Rows from block 4 of a small self-supervised audio encoder (BEST-RQ), named by matrix and row number. Each number is 50 + 10 x the weight over its row's rms, rounded and kept within 0 to 99. All counts start at 0. After the name is the row's rms in percent of the matrix's.
After each channel's rows are labels from the 100 clips, of 14848, where the channel reaches its highest value: "responds to" is what is common among them. Only what is clearly more common there than usual is listed. The data: short read English sentences (LibriTTS-R).
# conv: width-3 conv (model.blocks.4.conv.weight, 192x192x3, each kernel summed), inputs 0-63

conv.105 098:66 33 34 44 67 57 42 39 56 45 45 38 62 44 51 58 45 48 51 66 31 66 38 41 37 58 65 76 55 41 58 64 41 49 64 53 71 41 58 45 32 56 50 73 40 49 57 37 45 67 44 49 66 55 62 39 29 66 56 38 51 42 54 35
responds to: voice: male

conv.155 117:44 55 56 39 66 58 45 64 59 41 40 36 62 46 55 28 53 35 40 48 86 56 58 58 55 52 58 47 58 31 50 61 45 55 42 39 30 58 67 48 55 53 40 54 45 45 33 67 47 42 58 56 51 51 60 50 84 49 55 44 64 66 47 33
responds to: voice: male

conv.91 069:57 62 41 48 54 63 54 51 53 48 62 67 48 37 38 47 37 48 51 46 48 46 39 64 42 55 47 51 34 39 40 48 55 57 31 38 47 70 41 51 36 39 60 46 59 48 47 60 52 47 46 62 43 60 49 53 41 40 51 50 46 53 42 45
responds to: voice: female

conv.101 087:41 61 47 55 39 50 57 48 61 44 41 45 56 56 52 51 49 50 51 43 51 44 72 36 44 59 38 46 74 59 35 57 46 55 43 39 30 41 40 37 50 68 47 46 39 72 48 41 44 48 43 45 46 57 54 50 53 35 63 78 37 58 43 49
responds to: voice: male

conv.48 119:61 52 45 32 38 47 39 44 58 47 68 40 63 46 47 51 36 59 50 54 36 38 65 50 54 43 50 65 47 68 48 59 57 45 41 24 50 41 60 45 29 43 32 48 51 45 50 62 54 48 48 69 44 61 52 49 60 52 52 47 58 52 26 48
responds to: voice: male

conv.135 108:30 78 53 59 40 50 43 40 66 43 40 48 44 61 51 43 46 45 42 40 49 57 46 52 41 47 60 26 64 52 60 63 70 71 53 45 42 57 54 42 60 47 49 51 62 58 48 46 48 72 58 40 61 51 56 63 43 44 75 58 64 49 58 56
responds to: voice: male

conv.114 096:41 56 64 46 43 50 54 38 51 57 54 49 69 38 44 45 54 49 50 43 53 52 52 53 36 33 70 43 52 55 58 69 42 37 71 44 56 43 58 55 40 45 55 74 54 54 79 41 62 56 45 51 63 43 51 47 37 39 57 56 42 40 79 24
responds to: voice: male

conv.85 112:56 49 60 57 53 64 57 55 64 56 47 35 46 63 54 41 54 57 55 48 61 50 52 59 56 62 51 77 63 48 53 49 56 69 62 49 41 50 59 55 43 49 32 68 58 56 59 51 55 60 51 59 55 54 73 58 54 55 61 56 67 57 48 59
responds to: voice: male

conv.156 123:51 56 54 52 45 55 74 42 49 39 50 34 77 39 44 37 64 44 58 57 52 52 54 62 53 68 49 62 64 36 52 39 39 55 50 59 44 42 60 44 37 62 44 51 34 50 59 63 50 37 73 65 53 58 52 41 62 66 51 55 62 74 50 36
responds to: voice: male

conv.181 108:59 50 36 49 57 62 47 45 66 46 49 49 35 32 58 40 54 49 53 48 37 59 55 40 31 49 63 65 51 34 48 53 47 56 59 54 50 47 53 55 38 52 32 46 39 66 44 66 45 59 49 54 57 64 50 48 60 43 56 48 41 59 55 43
responds to: voice: male

conv.136 082:48 58 42 58 51 42 63 46 48 59 37 65 64 39 51 43 48 29 56 38 61 54 56 58 56 51 68 31 39 41 53 34 45 69 57 55 56 56 55 69 54 36 63 45 37 42 45 72 59 39 50 47 44 55 37 60 59 56 35 50 47 57 58 50
responds to: voice: female

conv.143 118:64 56 53 40 45 52 52 60 56 53 71 59 64 53 51 53 51 57 47 68 44 56 54 69 38 48 54 83 65 69 47 45 51 60 58 54 59 59 68 45 55 44 35 59 58 50 50 58 44 60 60 49 62 46 59 39 65 54 72 68 78 69 46 53
responds to: voice: male

conv.95 093:50 55 63 46 53 62 36 60 43 53 53 45 46 50 49 40 62 30 54 46 58 44 57 59 51 50 52 55 45 44 48 48 43 44 67 37 36 57 54 52 47 44 49 43 49 48 38 38 44 51 58 46 36 39 29 62 61 69 51 65 53 57 36 40
responds to: voice: male

conv.144 119:19 60 54 63 66 52 31 49 75 42 48 59 57 44 46 47 46 58 37 34 57 54 53 45 46 44 50 48 57 36 56 49 53 66 55 45 51 79 44 62 32 38 49 62 41 44 51 51 56 52 39 72 45 65 64 60 54 45 59 56 47 54 60 40
responds to: voice: male

conv.133 103:32 53 52 42 56 51 39 51 49 54 55 55 60 50 49 60 39 63 47 48 67 55 47 73 46 50 54 47 57 72 56 49 39 37 55 54 41 54 58 48 49 56 36 66 81 50 61 45 62 50 54 54 47 64 59 59 39 52 63 52 64 49 50 49
responds to: voice: male

conv.119 105:45 42 50 47 48 50 30 39 49 46 47 54 40 41 53 54 54 55 64 50 53 55 44 44 65 53 62 48 50 53 35 46 43 49 49 45 74 40 48 52 51 39 68 69 50 36 59 41 59 42 49 60 41 60 50 52 33 52 38 53 47 40 57 50
responds to: voice: female

conv.36 101:33 47 45 53 43 55 33 46 47 37 67 78 36 63 47 62 47 65 48 56 37 38 65 48 48 41 64 48 63 54 49 48 55 35 48 45 67 67 34 45 56 45 43 54 48 39 63 61 61 72 50 52 50 72 39 51 46 55 52 65 61 58 48 56
responds to: voice: male

conv.58 113:73 46 47 40 62 67 57 38 64 56 53 43 48 40 57 46 57 51 38 59 57 63 48 54 71 46 51 64 48 58 51 62 62 44 51 45 50 48 62 58 53 54 53 45 39 52 40 44 53 78 46 57 54 26 53 44 70 50 85 51 53 67 55 50
responds to: voice: male

conv.98 105:52 34 49 51 54 69 62 66 70 61 55 41 50 65 42 37 55 56 53 52 58 61 42 55 55 57 54 60 65 43 53 53 54 48 39 51 36 43 70 70 43 43 53 44 54 38 58 58 48 50 58 72 52 56 47 42 61 48 64 53 70 61 40 52
responds to: voice: male

conv.184 118:47 47 49 40 57 47 51 58 42 44 65 54 50 39 45 55 53 72 63 53 18 44 75 49 53 55 41 73 68 74 38 50 44 36 35 41 55 54 33 41 38 62 41 53 50 40 57 43 43 47 43 51 44 55 36 52 63 59 60 51 59 57 32 53
responds to: voice: male

conv.62 115:55 55 54 45 52 59 51 33 61 43 48 56 41 47 49 45 49 69 43 50 43 58 54 68 52 56 45 66 61 63 49 42 50 45 42 50 46 64 52 56 35 62 42 65 31 47 80 40 49 57 57 58 48 53 60 31 42 60 59 60 72 53 59 64
responds to: voice: male

conv.148 104:45 42 60 48 65 45 51 47 55 53 47 60 69 43 44 42 54 67 44 57 46 58 58 62 47 73 51 46 75 62 36 48 54 54 54 28 72 37 64 44 46 55 49 63 45 54 74 45 41 44 59 45 59 60 65 52 50 64 56 59 58 54 46 45
responds to: voice: male

conv.177 085:34 47 44 40 49 61 54 42 55 39 62 45 21 43 53 57 49 74 53 56 51 48 55 43 49 44 50 35 49 37 53 60 43 35 47 52 46 53 63 57 38 38 52 47 54 26 55 50 50 63 40 81 52 73 51 30 58 32 63 59 59 63 50 57
responds to: voice: male

conv.112 119:40 65 70 54 63 69 57 60 61 49 65 55 50 53 53 52 38 73 47 55 39 61 45 69 35 61 50 60 54 46 58 48 71 52 60 52 42 62 46 43 39 62 44 70 48 53 49 33 42 54 58 73 60 62 55 53 55 45 59 47 61 62 74 49
responds to: voice: male

conv.175 120:60 68 62 53 59 58 55 46 70 40 46 44 64 62 60 60 54 45 53 56 56 59 47 53 41 52 47 58 61 34 52 55 56 60 47 52 46 38 52 57 62 48 50 42 50 49 37 58 50 55 63 62 71 76 54 62 61 62 54 52 45 62 62 47
responds to: voice: male