{
  "n_mels": 64,
  "input": "log_mel",
  "win_length": 512,
  "rnn_width": 256,
  "optimizer": "adamw",
  "lr": 0.0034,
  "beta1": 0.8,
  "batch_size": 256,
  "epochs": 51.1
}
Rows from block 3 of a small self-supervised audio encoder (BEST-RQ), named by matrix and row number. Each number is 500 + 50 x the weight over its row's rms, rounded and kept within 0 to 999. All counts start at 0. Numbers have three digits each. After the name is the row's rms in percent of the matrix's.
After each channel's rows are labels from the 100 clips, of 14848, where the channel reaches its highest value: "strongest on" is what is common among them. Only what is clearly more common there than usual is listed. The data: short read English sentences (LibriTTS-R).
# conv: width-3 conv (model.blocks.3.conv.weight, 192x192x3, each kernel summed), inputs 96-191

conv.2 095:475524520517473452590554492374540476468494466488514439568515488495497340555480466506394610415577451493410523543556372554494497400479473383578473517562511478517417480384459511449556422424540453548441466499498494445539499559412537514449534575469430563477447514581513419489534523497528503518
strongest on: voice: male

conv.103 109:539546471482544464456464476564543484442476535546391570519482561495489530512544457637547464610494577487542498496503494477540434510472471477484370518487359494491497493572530587526574484540508515503535421501422521503420479483518418408500429572470501498517628454516506525492561425596494535535
strongest on: voice: female

conv.132 100:533543506469467467546510535445472555506481529499467471499443507496484502510497479519567481399491555510535505547415378546510471375589451528486592494503489525522487509561477543457595513411530599513428469437516464584529530415532424472465538549486452503475481568613526501515596446510493597529
strongest on: voice: male; the word "he"

conv.51 104:482507461435531471539549452420505565443472497513450476534444514458532463481528412503511518546511533463490504421527505590524387517446609520451613547499552500497491478485549539546560486491484460485468465506555482494471475477529543554444604558504592460516443578511463613544573506509511450555
strongest on: voice: male

conv.15 102:496564502400413458494476530426470547438453437520508461545450435545490475401467461466522502479478572515548448442622494429434475546420496487494539518450439472501514478465497493519332473507525539483609439577477537481457581408479434506389506469511475569469574466583496576421500508556564529483
strongest on: voice: male

conv.58 088:517641415445517578517481454543554530594520477497486545487467455400523423566494498437461548460484494567483504439476470488597528542538561548480518534567542555470466437543559505544563625507441542450535512517494488592550447424563495475510508492514529506429530553447423513493395500569549530535
strongest on: voice: male

conv.99 111:441492582501492495586516433438492563495463428608464495454515478465553438518439415500389457569559498504560568517577410430433576508486502550495505541554435494515468463511554528446510538526500431520451491497527450494542470474497478517557526527501490542509505461430480371469499478581531459481
strongest on: voice: male

conv.161 108:446497558480511515483560512411480504518466431536593471421483508427547456523538440519488413460444532445407504467465496508542555535500536478554533487586542444603476476557476499477476512532444523531496484473465483481603445535532456476502612515443399474523476500500460456404364458497514463460
strongest on: voice: male

conv.49 085:437518545542541616497469552490431510590451451466517512537522499495478484527444478504458519491542436412533435444519499549466527528427544551496508469628545485505491412447513478448497422559483438507529602529491462451530503419533492498452534496504446492492455557461499516540433551553540550526
strongest on: the word "of"

conv.154 130:490519497444518518447474586519533496534511519492595491501497489486489457449465462478572469459526446622556540404491537553502496476464602524486669540497568524550480510467518456561474486498472507539489610551512502495533462541543485614497551526556487448434454530525492491598485501472573469493
strongest on: voice: male

conv.27 113:466440502473483522622510552449399531506452478526495619494528530530428542430530430545496549706500523400478436447438456490523500429536546501503480493537514502462492500544496510506458611492472575539511502472508503500438543402623501469470514481478496519538483596498453469471532493395489504541
strongest on: voice: male

conv.165 102:509521457494468402557515481503534556388546536565420434489555579493493446499541478507513484501561549530541584597471552496504414572467556579524330524512490490475509510504556436490526454553556526507566498501411560514450511476423509441563524555575444538522425502514460555529607490494500494489
strongest on: voice: male

conv.105 095:465530565584537525504554474481449482502418430472462414509593578571469445455501468512523505566511552465587514480529447593459485502505516509564561475451530490433502486543429506415484447541527546447526479527467389496506559478494481472488587567529434498499483471433611471497509436510487518490
strongest on: voice: male

conv.138 093:480452490502507496541412472514522547541525431491414596461486432478492475585428488466476512514576598424497525510476551479513530465494464475420380535564504497589556585533594521501574484603529500490441446445491502540432485498520566374430458544476516455487585601459535562465504440505520526482
strongest on: voice: female

conv.96 109:492501525506583454402460448532575434463628679499475646543487534458485575524497457630497466533541449529516457577481461427494472473481452468497522518418464486458490537496489511533516488385510566492488495528451498527532459506485455493648436447491434496511443512452527426482508451522460451487
strongest on: voice: female

conv.104 088:574419482515422473533464513425413477544490460490442504493390429533451419458514467440378479483460498550408489461543413547544488404496546460510509432449504485526576369444490446493469445417518540517498456470417542440396440473489583493405519477484512519492423477406386487517551531462629477494
strongest on: voice: male

conv.160 123:548574526474517456528542484580523506433545620566570434530548543621526498517491497562516494528583509584544577453511472606529397464465508464574588537474517486580485460550462512451512477486534518545512491472511531466511511505576550528509541589550538480577523501532381581515562528548483435444
strongest on: voice: male

conv.164 095:441519467464433544568450458468463562454466530556481537526562521514528442518465515572399508467561439464523526504448533481418534536431544515546510555453497405466445466395407471504481490493471431467505483489477494499370477415496422546503551480418406496562444432457503467471474445586501544499
strongest on: voice: male

conv.149 102:467544498504492458505526485518477443552461533530462594481409528466477490595565563511618542451587499531496551530500449424466505525559490549499562481588485553460474436630488510482526662475397487547551513516522516592529424476503479474572531471591491475420462506531518487515507579600515543478
strongest on: voice: male

conv.188 080:512514490612428481432582448455486464481486502536459562510442567564445510526468534511612527439484546538500551560587444491404411451516502527526466449429402486528452451550448502510590499475539548549440459504479466470427449567445531414549446480451515489466459502465589418504578538429488508498
strongest on: voice: female

conv.4 093:483565555538503514471494435454576527490480549530488402517522465542370494466544517418450502513575521481494446447476522546434443451460584461547526319441495485447479486464405533497314458476465514539455402537524426522469522486505516487388526475478442534453459568476471489500548507491555512549
strongest on: voice: male

conv.94 116:405554491566512507547494474419548510491549570477496526415498496393470386458492434422453487638509439415502447419432402447497521488436444611477595482455498343484513543548550485537470531531479538484464491517497463474438555530518509533459562449463511409548511487473476427496517452529542480445
strongest on: voice: male

conv.84 098:462509536533444531511469431506462581494442484433572463519421525504476399515437509461604536513502646417534530411572508521486476526451534543557503475471511570477441451551463432492485470579516507468436534435553477416528493489528515453546591524551504491436495505501530465573514479530509477440
strongest on: voice: male

conv.10 110:516556497386416554556516506438460471455482528492427458490405556547519529564541379504522535539526461453453487481497483401470478499448454531440440508587522471517504552496532528466504610460463502461443437478635530454462425478535530466480536511491579490465421540496462444536533509435430473540
strongest on: voice: male

conv.93 092:479528540462497467476565484490478518493479503404404467593417445559582471595613520481447542424461432446492523498516555504541527519451518521523456478531460582493539507584547543541564552543431489422453402468583482527526569519486567466453463488505470411496572554544509497579514508580433441590
strongest on: voice: female

conv.166 095:443504521494482473550576492385544502443485549474477494552510509560643510508499490428402555568488406480555586464564403512440539500446445437492540495596560514485503524588578541476511567442447491508498532467510493433568497541497561465393477502501496502577565524380606529481510527582358455508
strongest on: voice: male

conv.25 115:448534542498543471536496462481513536444493551511499508491532392372494504506420513596508468440528539481596638431423392556509471452557416419506418426458473542475627471534439546461566481553382503468422429455512521514415521504537434485500566575483509466473487511519449520468484415500558467567
strongest on: voice: male

conv.23 112:494507437478484505587493619470574506499547516546555466575477438447656543572474440419422440465424497483550529562536537547528489493414523472460549572575549474511521477562555495500479512513481484562520536429440493472503435394457525552525563480511513540576509494556513537510559501547569557485
strongest on: voice: male

conv.69 093:467548501551477489514577526419501501468503558501466457455460471446550453477545471407519482457449490385568490404536439578457450541460505495530501484515429467414532480568595571451519530479392482454436452469516492455431485457463488519418594503464532453560554422487514536570488490573457431463
strongest on: voice: male

conv.83 090:564443537462457478476586548477516518544565468415615455607589457599530530499481462491547525447474448547481464580529537501455454426487562402463525474488562552502516394520496468544482493588456488442517612496386499535576540403542512554501579488546528495451430497521463598503468486501587461457
strongest on: the word "to"

conv.52 092:495428504536539499552549580459546520529491526483443496521460566438502459561579504562546507530466428591499525560435488507468448591436557518499567517600549526415552507602448498551507584498458485511533506436444471507542550462497467467406557497494451439557563591560535563501555505531529503517
strongest on: voice: male