{
  "train_examples": 26041,
  "n_mels": 64,
  "norm": "batchnorm",
  "depths": [1, 2, 2],
  "kernel_size": 3,
  "rnn_layers": 4,
  "grad_clip": 1.0
}
Rows from block 3 of a small self-supervised audio encoder (BEST-RQ), named by matrix and row number. Each number is 500 + 40 x the weight over its row's rms, rounded and kept within 0 to 999. All counts start at 0. Numbers have three digits each.
After each channel's rows are labels from the 100 clips, of 14848, where the channel reaches its highest value: "top examples" is what is common among them; "loudest" is the band of the loudest frequency at the time of the peak. Only what is clearly more common there than usual is listed. The data: short read English sentences (LibriTTS-R).
# conv: width-3 conv (model.blocks.3.conv.weight, 192x192x3, each kernel summed), inputs 96-191

conv.28:523549491564531560520563523528500573486533473477536505494505475527523467463602544519461529523472484460502518475472518494587562546442513502518538584496473509539441437475510498533506523492487499489449486489510478479569411547518427548511467488446541471497466453478424476496489478455530430453
top examples: voice: male
loudest: 500 to 1000 Hz

conv.176:482441510387472514447578476502481478465511485511632490547544513532471499533546495529554478451508539556480496448529481483495526491503519493468455551509503502511449466545565438543540576499533476516491488525471512500537453513540523465541500496514537492535528514486417511515462511490560489510
top examples: voice: male
loudest: 4000 to 8000 Hz

conv.119:503522506464517471582543465468524578437529446510482468472560483504490512420490566488433496516517493501600535366460463475574480496487493509484595462466542530444540572451453522509565445522581503525517537554543511492484489487478506549499566511472526537486484540456417537517515482449540504485
top examples: voice: female
loudest: 250 to 500 Hz

conv.73:534516467432403515501451506442419496432485438511477539481472557467483527476502528576432470490489550518464421500463519420548480463518502473483578471475434431545476480481538529493562452480493508481522472449536474452454471453530514561472535558496495540522493543457455500538535471484469496503
top examples: the word "she"
loudest: 2000 to 4000 Hz; 4000 to 8000 Hz

conv.150:556510460458480491487505443510457476540521506562483440440487572521578491493530490493524501542503506507588523503528534513466466547474524588491505500485474519484462497455533442458506487515503477496517493560495488446509455475459476511550609523500568536565455416495532573523488542530452452431
top examples: voice: male
loudest: 500 to 1000 Hz

conv.60:505506544429498479525452516511556502515524523619552527439518558477551490511477458523468454531479511595553530535487524518443496492442565477502566572537466483532471516486532491554477537494443477525538501482474540508570449473443558506539543542533509515531464501459529506480515497503572482504
top examples: voice: male
loudest: 250 to 500 Hz

conv.118:517504481485484549542501546421462526472514531506484555528541563523519493617520495522492455479472480575533514516483539437457488591403497463501465557508526504559517479503436483473558488522538497511544542519465493508503491442484438505517561572535413469549511528460532471433498445535468496494
top examples: voice: male
loudest: 4000 to 8000 Hz

conv.153:458530527497498522502454478465526487450523474537502457529583529510471455515508505516463468505560513565451521551418451554476476430548540423539510504464494512503514515500482569487487539435498568499575499445511484552510544463547524524511437571532482451514516523492481493517498412496464571503
top examples: voice: male
loudest: 4000 to 8000 Hz

conv.137:660495485510483514475549573564488495534524491468538556500497475476517596510501517489530481449449480456507431502496550491483511530522588520558479527497559527496493512507487509515496539486506540478449511446493525488551504489490445528495443421482549458537526526664521530543505510505489485416
top examples: voice: female
loudest: 250 to 500 Hz; 500 to 1000 Hz

conv.115:531517562515446518437513499611492447530500479518589463518511539561516544436535495523479490495527510515462474471560577489504488509554510458479499539465531496537458598477520492507421468475556446538507503543549487482578498585537569530508458462552529555547504476504539483530464498480510520483
top examples: voice: female
loudest: 250 to 500 Hz; 500 to 1000 Hz

conv.162:559510514612499572521565488524579464522468471431448514477431473474524422478489457461490499438497479568377457425512410582498520472592483539469574528523488513477477568566494572498476509428437589525495440485525504550469485481535493457492478490515505489504512492489540483497532490496509501551
top examples: voice: female
loudest: 250 to 500 Hz

conv.117:522512462501521490493496558491374449483498590486517427535484469508454471431481443445433490465503477528469434524468472447467546521452566541475517426495510529506599494465528519515456463435516522483423498523524471524484516407468502468454475489493505479467517547497481509520462487424455482428
top examples: voice: female
loudest: 250 to 500 Hz

conv.48:575516469487522501421483492621498472480475496540473502487493550446499578488512507485522509520566595424474475494530539458461460526452509488490429499468492500499470577539526556473494480534441447502496514442533588491493482508470502436507505495567516548572477503562555484623540567501501462498
top examples: voice: female
loudest: 1000 to 2000 Hz; 500 to 1000 Hz

conv.183:422474469468487481572546504423432584508479437484488533515486494496507488472518514499509510506499550450552484524523451378520509569551427516503526505485516499453458516548458537514522521462479489522523474548470547476518511470487380376460539446486430533488548448465529511468487499570484499462
top examples: voice: male
loudest: 4000 to 8000 Hz; 2000 to 4000 Hz

conv.182:535496460570532469473528513535528508432547478488525519425529519482511486406598523594481470560482533517596582496480529473522507493450511527536482467441486489445496533498503460577455464456603516541501500478478474490527523527455459552542492459484510477521528459530497466512503417537578502511
top examples: voice: female
loudest: 250 to 500 Hz; 500 to 1000 Hz

conv.76:484498517481521517475497425553514490497544513528465477483443538517451498442480520505527536538537542509427481562448471474438478474539499559552494462463425565492502555548465515540441491457522605446468479441530476569493489530548465511505528545526498476500452450482486513521546459412506496554
top examples: voice: female
loudest: 500 to 1000 Hz; 1000 to 2000 Hz

conv.39:551479554502482524500458481645509501463515510580516484489520480520459596483486565532509486468509544523522519457474483453474481486553557506576512490471504509488533549508482458502508459537493516563588537471465623504441582517519523511507535555592524531478518528549469565580461496463533521522
top examples: voice: female
loudest: 250 to 500 Hz

conv.142:546496543458485497457524494487576490545455483479533461498548578498525541453445524446505491453464498531472455468551494500538519549576446496403474448483505518515520552481483485481506500499474457557560513476529506521472505519586572473475509494571521487504515493473482513498496521492523507457
top examples: voice: female
loudest: 250 to 500 Hz

conv.168:510546524501480475364506494496522498502518489460455434475494470523473488386456503481465499432550563549543533465494420471524513448500445455529495487481433463467447541453500488539466501466486506498470512502511504508506530518498460517460424540517505536459530499453472490504493434445531577534
top examples: voice: female
loudest: 250 to 500 Hz

conv.34:470553506489522556507472533506447442485500488481472520513527469503507548456505511461467523516410463427505505483526488579451466451445506456462477553579498478440456519482525527472426461453453449484628468486488487446488512470563458484534521537438453480511520495584546553510423469465515544545
top examples: voice: male
loudest: 4000 to 8000 Hz

conv.79:529506496567469480494487544551462503517527455494539516571576486499550544549418445485392491504528494512494425503517629535517499542475550387474469531543511474541479515446478496520452463512534482495545556525472506470521484485499510537599464478510452529499533507479529489538461458537586572495
top examples: voice: female
loudest: 250 to 500 Hz

conv.171:538507511483496526417490526512524461520518489502436460539583493513461483540493475465396461508539454552368483489447557493503540473514525473512509492513496478494461542479443476521474425453519483493471474501516467541522497516487539439549482431480474470510523534484417512504420477496553513452
top examples: voice: female
loudest: 4000 to 8000 Hz

conv.38:480492511465521531474427470548507438501531519505467582446475536455508531492533507588491532599488558437538528462490439457458509480489559550533536549494478517538487530493501567477533548433439526547500459433550545517505463517535444545544526492486526515554481444446492496526503580521456478525
top examples: voice: male
loudest: 250 to 500 Hz

conv.102:494512477530509461483469544450448471512490514476482516507590531471465450464548543532536444455498461531462492505526521514413452461531462548448542446513476564498553511518487476496425491473465536504420449452477483524444517558438447483462538491496533462552498591511422511528469547447521500460
top examples: voice: female
loudest: 2000 to 4000 Hz; 4000 to 8000 Hz

conv.42:536486522515558526481512523539505502518519467439506498550556517450455548466505511523517552518462444589473500528461458545476516376540469485555459476447500534494502518516453470502456468445547504449502519504468470482532577561561466549516436437458477439527518525617505521541526465507521532560
top examples: voice: female
loudest: 4000 to 8000 Hz

conv.190:490437542460465540470532443505471531513527507473477485500493530516487535536560521513505511536480513523451509446502504466479548485553473513456388476513516522526467557522551503564533547528536514460440498444552481507469501559566633452513392513516574499511504515459421478474504483497516486504
top examples: voice: female
loudest: 500 to 1000 Hz

conv.61:490456454479512565494508533497428488569468465510479496434441524494433471591543480493554481490500554471468506493475452527489517495498557496487494524587525451519465509562559534486505595476439561445474454449492512557441439471513472501608484534511517521553447524486452487524495496484522477515
top examples: voice: male
loudest: 500 to 1000 Hz

conv.128:562515518486537468455570491553507488486498523443457480524455490478514546454509499525606545543499489449530455471542428549499467506530480496501542475443532452444508534553510498516483512457496585513476499522532498513520623516551513545440545496470507450464523523590476528485508429476517515540
top examples: voice: female
loudest: 250 to 500 Hz

conv.1:478531509458508519506486544466465475533555477482465474493563428502541483543568490504481486422461531464458515470509445470562573488526433544501525511577482502513463490502447513527518494459492564464403414437492508484499426543419362486454519482436515549551466477493487543496528510512507458499
top examples: voice: male
loudest: 250 to 500 Hz

conv.131:438481455532547481449552461444572504529492470539482539509496517496509470473531514571488439497462519515411537548434480535513530577527434562478474461541474506466518468559541473531581499552583549458438433507477476493467510487438435542495521536482453515521461464468440510431509540506523449475
top examples: voice: male
loudest: 500 to 1000 Hz

conv.180:544477482544518484502492458493598489492562472504539529491418519489481477505485499517484481501491540486425496476469522601468562517508513500453358479565458493463567487534543571550489546496540542482493470433537482523481479443538510474546442530520495547493504519473515521479479500409511515504
top examples: voice: female
loudest: 250 to 500 Hz