From a checkpoint of a small self-supervised audio encoder (BEST-RQ).
Training: adamw at rate 0.0034, 5200 steps, batches of 256.
Data: trained on short read English sentences (LibriTTS-R), 26041 training examples, 51.1 epochs.
Rows from block 2 of a small self-supervised audio encoder (BEST-RQ), named by matrix and row number. Each number is 128 + 24 x the weight over its row's rms, rounded and kept within 0 to 255. All counts start at 0. Numbers have three digits each. After the name is the row's rms in percent of the matrix's.
After each channel's rows are labels from the 100 clips, of 14848, where the channel reaches its highest value: "strongest on" is what is common among them. Only what is clearly more common there than usual is listed. The data: short read English sentences (LibriTTS-R). In brackets: how many of the 100, against the usual share in percent.
# conv: width-3 conv (model.blocks.2.conv.weight, 192x192x3, each kernel summed), inputs 128-191

conv.22 091:115111170143180116133170137084165136111145125119091060127123177136105122149112146137086171108136139073127175129123075099163109101114085111146115095135094150111140143132113151122112151141150071
strongest on: voice: male (84 vs 46.2)

conv.175 094:103136114141126206100111175108115108097154099118125183086120138121105107102108163165177120121082118132106139103137136158121139122143142134101106149090111149145124127126106165094117112135100166
strongest on: voice: male (86 vs 46.2)

conv.70 097:130103139112089073122114133104134121184174132086120082138154152187102109139123123190152138122111111101165170106100092124139145127132113149125132120122150162147084121143130119151144090150111142
strongest on: voice: male (92 vs 46.2)

conv.140 098:160166127184133099155086115132115168126121165129142138150119145154143113143140117134067085153132136136099162131157106105130120100168103115095127134139136117134113138159141172153180060133133133
strongest on: voice: male (82 vs 46.2)

conv.63 104:078143113163126139168143133150159126097121086120130144125135129129128162165112142141104134147118089140120081113094134078129122139184084095090146097103146130154134093164122130118095088168126100
strongest on: voice: male (90 vs 46.2)

conv.29 106:108152115148079184130129122154109105090110120139102178106126132140120195111077126101143142159120158121100092147130131117153161156104103167134137104114148099111122118135129126173110134176176131
strongest on: voice: male (74 vs 46.2)

conv.98 092:175150071118114151153127125098144117144105122124085134147121127151146108132091130150128111135126100097090112111137107119159128097149114111113137151131165104082133092135124130094143061131171130
strongest on: voice: male (80 vs 46.2)

conv.43 117:187107169144171093129134123116122136179131128133137117121144117137153104136149134117139137137112136099118174120100118121147086120074094127134116106092080149150146139163114138142136124140116132
strongest on: voice: female (92 vs 53.8)

conv.26 090:128143104095154083155122115135121109117132109123149144104152131177141137151127116107091110087139196126170129128131104130101103104083131132127108111122122104129128132152125098110114130113120103
strongest on: voice: female (100 vs 53.8)

conv.10 124:121147122148096175100145135124109133063110145127106098173125099149150125122129155146157121162138113131110126153162164120124174146137120137098154097125139102125153112127159124111175107137153179
strongest on: voice: male (98 vs 46.2)

conv.19 111:135132104191146139126099152112154139134085161112125096115123132153137178105136164159145124145108125134071134140129117143135123154145159169079096146131175125084089127146135126157136135104137141
strongest on: voice: male (93 vs 46.2)

conv.56 095:143135118142118137154163068145135093171124107104109131090125131150124148180110144142102139153118145132123097147167090055114114105175147129107126076128123128103118123156117124126155125106119131
strongest on: voice: male (89 vs 46.2)

conv.77 106:103078147120112090165146136166157115117097145118192094090185154153125161166100116154097134142154106116129130125108128157114140142183118145070157134133128107150109135151138110137096120115114141
strongest on: voice: male (90 vs 46.2)

conv.57 102:136099128115098087115103114134122117156151145128151163128158130192082113102153116141140079110100152102166132157150135107133169088107130119108126070137137149107166097136106128140150107151163151
strongest on: voice: female (96 vs 53.8)

conv.86 109:130170113134145126125124108166126098129112164143098123159126169124177114127125118196092112120127076123135121111110141138098141105131131138108117152109106104147086134149154133143154117107144153
strongest on: voice: male (74 vs 46.2)

conv.16 108:064136166131088109155143162108139097170104130126124133087132143103094120151118137139104134165079145119148165137149096137101128078179160156102133117114169115159155147135151135168107105157137118
strongest on: voice: male (74 vs 46.2)

conv.68 077:089119145167100162119147124103136098140101161158112115146122106168148101106125116121118111116119087143136136143094137089114134112132158153094143103150144119165116097112133124145115108123150143
strongest on: voice: male (80 vs 46.2)

conv.12 094:106146120118108146109124109096108168134136148130097131148141160112145119140150138078111117131102153135123115178118088142133152104124151135123127138116127135075125141109115137148121105067114146
strongest on: voice: male (87 vs 46.2)

conv.5 123:134095101201125141150098123111113114115155162094145130103119104167119109079149099179111089136109175093126073133160147137112138143130112130136120170142117089107121140137083132117193117114145176
strongest on: voice: male (77 vs 46.2)

conv.40 101:068123120114134111154108089093150102128166109138106093129081153100105077131136138147147121134138138146152114126133133116125096154110054115104150134146126117166130117109133135153121137083137119
strongest on: voice: male (79 vs 46.2)

conv.156 123:083113147156152138179152110130127124114112168095119093121135122180108147123096167149068164117119154081105115120131112117166132118095103138101136111156082119139100130153141124121140155147142101
strongest on: voice: male (79 vs 46.2)

conv.2 104:129141109130091089141066156160119148105140104115118163128129148149155075111133116114108117151072149129157121143158139150107087106098134158114100129112185102077127159160135128112108109133147111
strongest on: voice: male (74 vs 46.2)

conv.111 107:107140164150140134178129116121120142089134071122076130141172137133138108159147143137150152135182161097189135116104113118136105154106141121109142123105142150142147142148157114146107097147141136
strongest on: voice: male (83 vs 46.2)

conv.88 106:141105112156094153149132083142134103156118167072091105100115137148145159138140139111122136162102150168101123136155135141133148142113119124116099111089155118117080134156125116160160081153126076
strongest on: voice: male (75 vs 46.2)

conv.74 109:094139116094078137168139154189117105093111146145158152140167113096087114120084114143132110111134102145152116123098156147144155119120134108091172104144128130169124133089166161131100148136135162
strongest on: voice: male (99 vs 46.2)